config.toml
image_size = 64
translate = 0.12
norm_position = "pre"
patch_size = [8, 8]
width = 256
orthogonalizer = "newton_schulz_5"
grad_clip = 3.0
lr_schedule = "wsd"
decay_fraction = 0.4
weight_decay = 0.01
Rows from block 3 of a small segmentation model, named by matrix and row number. Rows with one number belong to one neuron. Each number is 128 + 32 x the weight over its row's rms, rounded and kept within 0 to 255. All counts start at 0. Numbers have three digits each. After the name is the row's rms in percent of the matrix's.
After each neuron's rows are labels from the 100 images, of 14848, where the neuron reaches its highest value: "strongest on" is what is common among them; "lies over" is the class under the peak. Only what is clearly more common there than usual is listed. The data: aerial photos of the United States (SatlasPretrain).
# fc1: MLP up (model.blocks.3.mlp.fc1.weight, 1536x256), inputs 128-255
# fc2: MLP down (model.blocks.3.mlp.fc2.weight, 256x1536, transposed), outputs 128-255

fc1.338 037:120071159216101117147115134145128100208028183107200101124141061104117138139165141071155139137135188031123186173144183111185106032137106146132194116147099089089168162151148110165136117150120159110123134150155196112112181140134103194164130135111138133122137132189157122164156148097152137093157135103133153103121098092109139152190112158135102106116125103172142100124192089109102142167105
fc2.338 038:143125102235135101152160121130198114149132105127129170118151155148151145153185118097159090137139105122153124084162171146143131107146132123137157052104152115171113165084064068068187091126127139102095138099125102122113073087173168079115144128150103099088115153177106141121091146181101166113142136080087184178129118130175152138119116102108119088145088128093122102128158122041167140123113
strongest on: crop field
lies over: crop field

fc1.189 055:097131173105151098131127187138132109126090116051192083119166108140138103110147128089102133187109116173097124143151139131160139189089118093142080130095091177126171160135137155164125129138131131135141129121065105099054132117134124098123133105075073127100106131132129076064141150146205114156253091108091125143169091134170133133066135101167109089147112126143160126144148135121078139106112
fc2.189 060:113027098080131100156088144150118175180129112113136075159161110113140110181137128100145166142162058122095129149094095152094141108068149168114057141079095135152106085100128146134084122110130063049151133184134114117110090165171119160145098151160102134138129119147147144156081143110107115044152155103182141144083151148133131141149126167126141097145147116064117100095173164138163105087140
strongest on: crop field
lies over: crop field

fc1.674 123:129181105064094110141085157141133136082092118146103090102114106147082152162159108105194092165108088129124122211109093137136144141119172108112138131125136114115067099140093121096106136124129085137133180112164081144123149136068109111088115112104152130167174157135185136122171142143158161100135204104106165098147118099163135109114076101125114179100142113074134058074130094149128068142128
fc2.674 118:141117107104156118178140139125156045168158134143093126054157144145117153075179127103166157095135122135162159043211150110114126146203173106129099144125122178126138088096117170126169113173144152165096113163085088150204138109116107135104110129099095151138100120169111115148098149102105115164143143160105128115118149138081132157147179188102185149136093091127146172118148119085189130141092
strongest on: crop field
lies over: crop field

fc1.321 028:128186138151174130113112159130019154030131149110167137149132140109184153197115126102119153090144087119081117141146113166126141091130113178149084136139100112092163110146085111166081129137139141102129124158159121161079086131074137130111106120098110111100170109098154156130091101126162100162186143144146138074179129130085119133109112140184154080122137122150124099112144126148120128138112
fc2.321 031:127083129115127130134125185129176164191126150143188108099099080105148083107113083189127141094149108087149171135122144152102132128100081106107159137087154134118102123133155118087047154115123099052153151135155168112033144148164097168126108105143172120165161156118106104169142128154074167105099114121109158152166130155121106159129104128143115128037112141150126145095156126115134199098132
strongest on: crop field
lies over: crop field

fc1.439 090:110070081179115154120096101168104062134129100154166133107142093137135109113149135114148078118146114159099186108118121148110144118076105137161118136099136090158172114144144158157117106099111126130184134096131155148198121124126113081150144125129134104167151140128119153096119118142220116164156106157148123099086118171132110146140124148192117054122128121168129126081141123127078121153209
fc2.439 088:166150160068074157146089107143056159155148164136170130137121139166167123110076155185107153151128121101111134141137125124139096147113132118113113095122119164151171156117110107057121111144129090081117077126195095106129127166137120089143166111142117136149196184096157137145148147135085136085158134084172156203114155125156131108131105094123132169199148094186078167175110106103111102171098
strongest on: crop field
lies over: crop field

fc1.551 015:123154108191146098117105104143114111126097111154176130200183070143088170145133119142168124164133167113094150091127101135097057094065065079157128163108114104171158132088142159109100123142118167117132151132122173155123155095134076134081104137112112110166116183156144150125156167169079120149245111109157166150132163113199109092131142168160173116131124137067034089100093121109193159119119
fc2.551 016:178090161074165156145148132098140108092139148095141154152169162132107129144176091108098152089161133106103127160105162146093101165129074169103102163102148166176145137160151075124151075137142160132124105136139098108159066142141115159146101081164122156112144138117082091060097220133107207123080142179124033130118082175094118174129117140108077100066179156134149103097123104144107118185076
strongest on: crop field
lies over: crop field

fc1.41 115:144136172140080082139118128144089098094087117150107136170118073090157157139129104129121147167073092138150162136095137109106159137135202202122132134170131074146146188124132174164165125104131119150133125161137173130116087093134112103169148177154122145145122181131113092133108076192217101086049117133219075128128134132110093117135089093074159154135062096082113092092076171107105139124111
fc2.41 126:132148107163099147118144127114141208047107141205176152182169141150168191111143194112122064076064130145125083102159141154157074147118121162106115162135161167124136109119149085149088152108181146110113141147126100119187099128081170114103116093145127136129141145150152124093136133163137082165149090140161141122154075091061107114137148126133125116071185165187180135099173085158077125113156
strongest on: crop field
lies over: crop field

fc1.304 034:134145172139107106120114092141158101096149122140192117092109079132122154095131134132122119134153158165158097164090130117128080164199148183126192131112107169052095170114179137113118121152086084144123086127109080157164045174136173132091150132124140127123148120096114185128135118127073142110074197132157139139193110181130159121138181116172108136141124182131140085127102097120116172072147
fc2.304 040:144050122152160153177093146121175065141176123127102168162089108136135117234122131141112132091069131158137088182161105155137151134122124149119111094138137098106162108144114093089129097146149191114134176148200162153112124093137086115155117130131130168093055179116071155153116175071088167094148099144140112142143131067143088098062092143183183112092142121190121138137139122133166092105118
strongest on: crop field
lies over: crop field

fc1.209 056:073107135094137126104175125117138163122135122143119124155180093151121146164168112133147132137095150164112184120131152100131110062116134123030144166124143100097159131113166146146181149125113125183150102066098170132108096128180160120143191072149162170090135159129146177152144159148126088124144174139138106097129102123099132150142132169147164174190174147086111148157066127074099103097144
fc2.209 053:137131107153150170064079127137140112102098108098120101118153163105162084099143112090082155071184140093159065083139098140103115125109146138079085103106126141086181086160061194100184175122108093109097157118173122104100165151147131054130075090173149151161081149135081100148111099077074151181133205136140164117165096104179118101139116123167078101135111153150054110154166123118119143115066
strongest on: park
lies over: building

fc1.367 030:137067139112087071125111121090111078111115159059083097161189132150248194146151165183155103124194125150123125090091066122108107111121119120141211153098101145098135120106134114122080151082155175169128151107140113155130145145144128118144147157175140149104162154177120131091135136129120097117151114131174158125084112196121182166154139123176142104138060142166128221060092127161150135147150
fc2.367 031:152184163178019138171182116134150111082109145158120100107128120098185151134123169117165106107092094113082118118121126117169142106126140143097117188147063111193097164099176185135140142158117129134118134108134146159144115118105170145121073147110147086080099162120079105166101137108192080120096073060106127140137161119142138182161116137113131100118103093161079157099127092140115102133114
strongest on: crop field
lies over: crop field

fc1.678 111:131155101163052094132074164103167084112158140121125126125119102205126181119135163121160180101083125101149111165090123114169118187179200131162205142106088118100062140118138063168112127141130149114170131168148136154149082076224162109143104109116115141107095159119124185210119140138121114104129116114126092121125174158112138131083105052158098174139171088093178149150144123119193085110191
fc2.678 114:092179176094092093145096120112100130117141104164174157147041092151171078114134158163138110103122098212144114096098122135166077113144119116059130142117161106180107159130129175111117128038146141159074102091122118160106157077096201113095099133119085148076142128163165135142079165110116154153128172187104105122173077106073158128136114100138162133142113155127144147086117114118137147157141
strongest on: crop field
lies over: crop field

fc1.471 063:135102106135116142098107093106143116105138129164118113099122113181083102089163105156104156130119119127170105162165189130117091095090134098157120137127097146149192098154132148139144101121091150121108155128135120102163148072103115124137140114156136175143180156145140127137095148037132143124157153121175106078185059102188140139163132194151105127134102130137095132113237108081114126123101
fc2.471 070:124128082124142121108137128170117069172145165094101107084123166127054116124161125136113127151142106070134155138124096170113130140168085089098140161084162138123096121176121120139127140104168196192156162136130167151101204178152128149086117087139160104143186151122161092154131129127096074175227156103155114149149107123107113078097118160076107129153100120172159162121124130147104178149120
strongest on: crop field
lies over: crop field

fc1.458 028:154145148126084087102084134123078075122066148145110136134096123143148149136126124113133147117128122152176108100147102097112128194153124167144222137117124116121137142168115149145184128108141156157138169124169170134140031096185112145166112159193124121165142181137125186123068155134085128044104141143079112126141182158073124125142147131112140131180172069108128113113063073139129115126107
fc2.458 028:144122135105106167159118099120117127102101156081179098149092132147087115064121108109098078085097194189099052141118140087108080120168142145088114186100152127102054106107170154147116129107146117132138125155150105158108136123135146096110113103113091101103165139130144131057148162119178168105134138146147140136151104119089143087069145114121148164155103164133134091096147144154110124183179
strongest on: crop field
lies over: crop field

fc1.679 149:126111122202069110096198144136083161122089139128219127110091100134131148132147061129128084177136182212129165135102124160119139087173177105134164108121064137111174162164157094160165085118103112141154152122140089112124119129128110107124161086092138143086111171174147105159133157143101150098122091158138038114057133114057115170155116186155150078069154066178128103112163086089109167168136
fc2.679 143:111124152093165141140100148141129078121128136184139095148140115120231150121090168145085135088114135110134113117156141116169147118199161170118144167099183146149144190141141079093145073136148165112112098129124122159184073115124194148098142160179093158084164130137075110121102120176098140159179132090137141100141129109214163108182114135162131175105145129148101137180070116121117103073118
strongest on: crop field
lies over: crop field

fc1.408 084:120159086090142099138150103156121163128122149139085051157185129150158125083087127098114090145162149148115139147116115111103136111073138166198158124143152130105166176139085176165141076112124181153139120101119167129108105122121080094114127138044112167132100127114091133147117167138150111120169156097121133085107093100089155109094093098107119170163149146112101178087152115114134117103112
fc2.408 078:144131086127110118085140167166061125116140095130096162068160140121160106101135091150142132088128112099125115050167125148108003128127148133104101070126138100130189101123140122147091136143107124129152137127092140105100140164132137154116097095155096066144120138109192146092127127117123151075106181137110140114149105125181106133112112118139113107168113120152089098131144169112039051126077
strongest on: building
lies over: building

fc1.106 059:229119101113078142106145144140145116093155175123149130149188117148069142156150160149115121073122140120117136102081065122150076135076147119050135215145134161161151074142053108105129115087145196151192106160107155136118098105125122125100133172110093162145139109065071158124130149088152081162188172110144125123095131203155191159136132072118105090124125123153111129140057185142127125124146
fc2.106 062:089110158200085165136163135162143138127179108121161135109122112108135145121138131112114098098089103127207089106114185126158163140088156111111091039127118113103114179105081155180161148112193171126112127139142124116110177165092156144115073092126139106113140120186133167205132131131147147139128145083114213130139115067156118168140070158111108136187137126128077099168100059196107109125146
strongest on: building
lies over: building

fc1.31 076:090074192023117153162149133145163109143071176110110058128171105167160130099163104240109122115135135189082139138130120107141088134130091153137205095105075175051203145141123112105106146091133128164172139130117108132133129125148167182118138121078145135150125143074124156143112133150123089110160181145186133070075113134129138135144154099087103065131110134124089137131126140166152141090146
fc2.31 083:106149094141102166119154071175136152194136094094112160111119108094155099106133091108172144114125149162161171098126132077113156086178123111163093146104152136104172095166162101088059150138153115131101116138172106147186093104099195135110149153130178094137075150118138155112148097153047105102162099037105101134130091125168108139107129157202121149084089148188111096105115109122063141114132
strongest on: crop field
lies over: crop field

fc1.397 154:115125078103115129095099135161162096168153157101132157158153125067117111108127117152099093088146106143154156211107120216138140113109174154138083119204143101123159119144168206163110155168100128123155150126128176115132169117160159147102138105198120194103151183121138159127129155150077115133147127147120118177133113167110117137216083142129126084088135079136098127065141137099132137126130
fc2.397 138:143108163112176121136140140134138161133107120147134097146108093142071101130124123107117142170105210156109116135133104069145101128132153143093113171094140196131130134134131131184133139159118166099095124087134105118158152116053139161080125106113210088131083076168169137175133163083134114131107105157068214124124088154109140123107109107103140132159195150172160120127100195152078157154112
strongest on: building
lies over: building

fc1.235 044:152077105200061140159113124166050129107099109157229168119141076134156125138102133149083112114131161071031222169130162190116091093104124133110143137144082098052135088160160073114130096137181166161147104110177122130129160153070111156108134146132145139125087118139118151191090165112190132078170123136136158070069131126142143166154131123073123117116148132116091128156126146111146173125121
fc2.235 039:127114143144105088142142126145153142162144069157108107104115196124108136157146125102134105128114108076111113101123087034112155158143124189127103140107224098170177149113168080162129129112152166118147198109120112123170100129066100123146122109252107079129205169118125087099198154100192104106104158108107153074127144090135143118134143160149136142107110108184141092095190134094121092141113
strongest on: crop field
lies over: crop field

fc1.463 060:128131072140143121128174126096083081052085103155068171144157121112095107116159119148087153109073100184122197157136085168139113132063119125163123117124124080084116146165164116145127129111161119168130139120119177126120119140134166138150118121145111116137119123094155171116162182185170165155079133106093161163107091144122101128170099141117101157109100112118116120111144172125171119114093
fc2.463 065:177092101072093215073148162150114136104163123124080099113142110160152172115163057151084141093145194160153109099194147104131102120127168145179084117140126118103154101125142108108180138181114146104124121119087103140136118119098096068105127155133198145167137137043096087123115187123156184094117148156138151139082122137085160120099108128100135087148157153132174117134085151135147050185169
strongest on: building
lies over: building

fc1.173 073:133101151255122122118121132096077180096057112130189131083097127089148137115126084108103125135120134115099164209119132132115170099085130094177120128149136140147142096166180131146156130094153146123130148183175122150077145102093121120129131156111117123146083142099110130150088166117164124084119161149147151150120180128106144143173121110032103141104153094081135083134196128114106150146116
fc2.173 063:175097124143090115112124056177163118141179094148102168087162113166159141135153113140163120159108154116161148091161115071108130166052093183149161109132139134132159186090131084150135104120108143098147117093115128136181100103119140080145089101140087148121183154115144118056183129122174154091082173100131170115121145120127126108136093122144172179102082127181112098073122120101097144140107
strongest on: crop field
lies over: crop field

fc1.25 040:136083163172116127088121134112153084102174125117199080132115132107089152139115113136017125087145086118147089132154166112113077138091149175140114175129075123149103127096220134120126068129097164117140146124121237112212147115139101138141146083162180103074083132158116064115122101100141110122113094099175140100158089133181121161080117136100133175151180098101145163113121067126129154078117
fc2.25 046:145159100087144146133089082099098126177134110155088085157088152110118113185172099150139137101118219136172107151146136145103120119203191073152060082153188116111132122168135157124095164126145097093168155134178179079128149190167106130137079164092102208116153130148134111131090141114135103137170113088145109133127136153140091115094155188162153132101166102165120171065140141104127059103097
strongest on: crop field
lies over: crop field

fc1.114 093:157074184251106131136125135156109127102029125141251102141151111096134125189185124111102130133113124174117188148115111131152156123081127051159112138127085136086110131114138151125156106128124137138083132143124157142104129128110087160157161126114146142084072101138163137171146131118138119136173141063157100119112124195167124112041071125060140120144123112110111100150112118105116154127124
fc2.114 084:164080115107094130197129077099145131139105106116126157135137095158165164142128155105181120085119155118111126098144131098123144150147170132175146112081170111187131167115089088131102138112158161108099141091133136129134130077134135114163166082137087119078187154085131153083127152104119145078102164131147134133146110127173162116170163118142154114095090143101152090144155167027138158122131
strongest on: crop field
lies over: crop field

fc1.17 092:076086106110105086110120170116142158134141123116136152123134119181104189087124139138086136166126175147127130148130146147107093116091173119133116178069130150107171104144138097076104148131089192068168132077147112128146142162098105045115097135096129177131167128078138106123164110113045219105093119121068119120117146131116109146132096179142116172119180086089139124177137155100073120075124
fc2.17 092:159127128126096092160166161143071157147114127139108167121110133092124104160141137092093045101137135110113107169105119124122059133058165155150093123110119109147159099078094093110122145153151128177130116125089161178112112084113127203142079031075135144108106147188198109075102147172099138123112111109113119159122140154163142086124228130108131105188146110118202138153122121161161092086107
strongest on: building
lies over: building

fc1.385 118:145078108120113136113094152142108119122179161128152169162090144141139156119099145101121126128158095072140059101117145139143131117138140128187120166146107144106124106140104168170144120120096091131124155157138112160122121189155146087132172093067052160076136111138126159111099045192155089087105112147095099120104113073185163123119107146138111082134064156143122134124120070106193152091125
fc2.385 112:116105122093182148105127156118128109083091123159105138165109141146178150160121087146160104110112171143136085083100118125134147142089125112089194078096131103039145072109119061084108186123109129162164119153167091121092053101073101146076134159147193118090102082096072161156153175103113166098122130077166175160123138091098103102138078120101117149107129086121128116171135148142110098110116
strongest on: crop field
lies over: crop field

fc1.488 111:157139118202108129097160099145167092135110150116131141108157065120125156151147109151087140148138147147094175164072063184150120139161156150077146158077178114045090107136208152174095140108097084052148171089139085094124162097139142124064145135167193186102110147108146094120150122099133114151108068119117123117061110149101180173085156142074134196143120102083095190177065198107128160103135
fc2.488 109:145096116114144136165217063111135102104160095161142048166118101150115087124141118098192106108120144211151097119149151095161142139133149102172165134159132116130223073104161159129112123204138150140127048137107116154154172171141091180161120115158079061146148086130093167149174113134120079148120119096134165133071166098144082123151116145123142145155095105118150074164195103090190163096115
strongest on: building
lies over: building

fc1.281 036:139090129255092124132101132157122197091067119120210140123155108095132079115134123070140108120120163132105181168135148110126119037131123181091182154180116068154156139154154102153166154140122180176117140159143177146192160098119112145105077110121150117117130076116109091159117163132175115097125103160121112103111122090082128100109123107116131087126093076111068066162127135071080152144144
fc2.281 036:192090140078097078128166099084123158138053053129106144124146135177148147154194164138109088136095103137126116127140132115141138186145124159119151094136162122172169163148112073151187091139110147099130133093110148109107103132138128092115085134216131121132142169172146117088113110157092125097113122102089167141105139120161178137155129140152089144126113144144143102107195151090184164128091
strongest on: crop field
lies over: crop field

fc1.226 106:146146060145153120121154157148143132128081135162117142169185140177143140130122161142106186181128135198136200151113155097048120117098164148123114139129121088150160115113108097097139104160124097194178134101153131103120183145144129124097094109163169162111181123086139148179158120101125084085161118200137127120132106123159071142160127168153159173121188136142139177105107104055146084068157
fc2.226 105:130164148108206143148153151118098142179168058108132133070126166117118154141133168160140135143163162095112072125146118118121159130135132124125103106175105165116063128122132184159083194096097133166105127084095169075125052143137098097115160142131103122143170150168126139075078128134148106145162139127131145151187139190106137106132083124129096120086104115106110119113135151122160126148174
strongest on: building
lies over: building

fc1.407 085:133082125159177092138141158159151139191172099149101158135180104141100140152079102091114110119151134130108158171168078091148104105129100031111139167126158061135136064110110150082130170184166134135183081140131130090075159071127142118132081131152097160119105148137122140143109118131119159079112180127125167160082121120108159122101119171159078167101122122125122116176122141117094099194161
fc2.407 091:125124068110092165124146095136139136076090125115145122119181095121109094083168110145145134156132180110176061129180147102179049121103161098082166111117115143115137124154100092202091076088150133184126158160119113087113097157123156137167188130153111114132160078145134145122140142114173102142152107076106126147162180163135105124141103102133098078158149146161130120176146123158141138140159
strongest on: building
lies over: building

fc1.85 080:151081120169157120116123066143138166078172155137176081099111122165082085151183108158146122136168146171097170149114113158124147103117126161115128108157094152095154099131149204112096118127060164115116140117120085112074123181102092120098147072162117100121165172141164148118130098102106124164097151146088225154085120172105195079154108167141101110142113124180091139124150131103093131146118
fc2.85 070:156137121121144177135153134110141137199169162159133107188113111157071170142083102130114092072068165105124121127107112137184157141122056092133122097128184077154151119144131131150175088178123145140160103135112145127163102165133182128128145095128227194134163081095149130072139098142108107106169154128134066163095117128153121144137126132146121132162126141117102117135150127099117069149099
strongest on: crop field
lies over: crop field

fc1.714 175:140101140068165168112154149124132166144102172103172151137187162124132119130196084110103135116091107128161127101136135151142085132171187092139178132155157143125075152126118141086071138171143150131136147130093073089127140120176165148184112125157207219102166064142133124151111114171152121128119124110128145132098107103114137194177124072063143095108182090164173086110125095107122140161126
fc2.714 152:097122131145101138100141153130115128176125066171174092126118199134120094103156145106149179132112105085108074134144174129140105175176109106121109098100125047106138101126134162221163124116146151111088064176106185150145112143110119128148166122126129076119107125160201127212111104111095136096136130068109114133171140149141152133112101092139068158160145107116085126127159133143095132122096
strongest on: building
lies over: building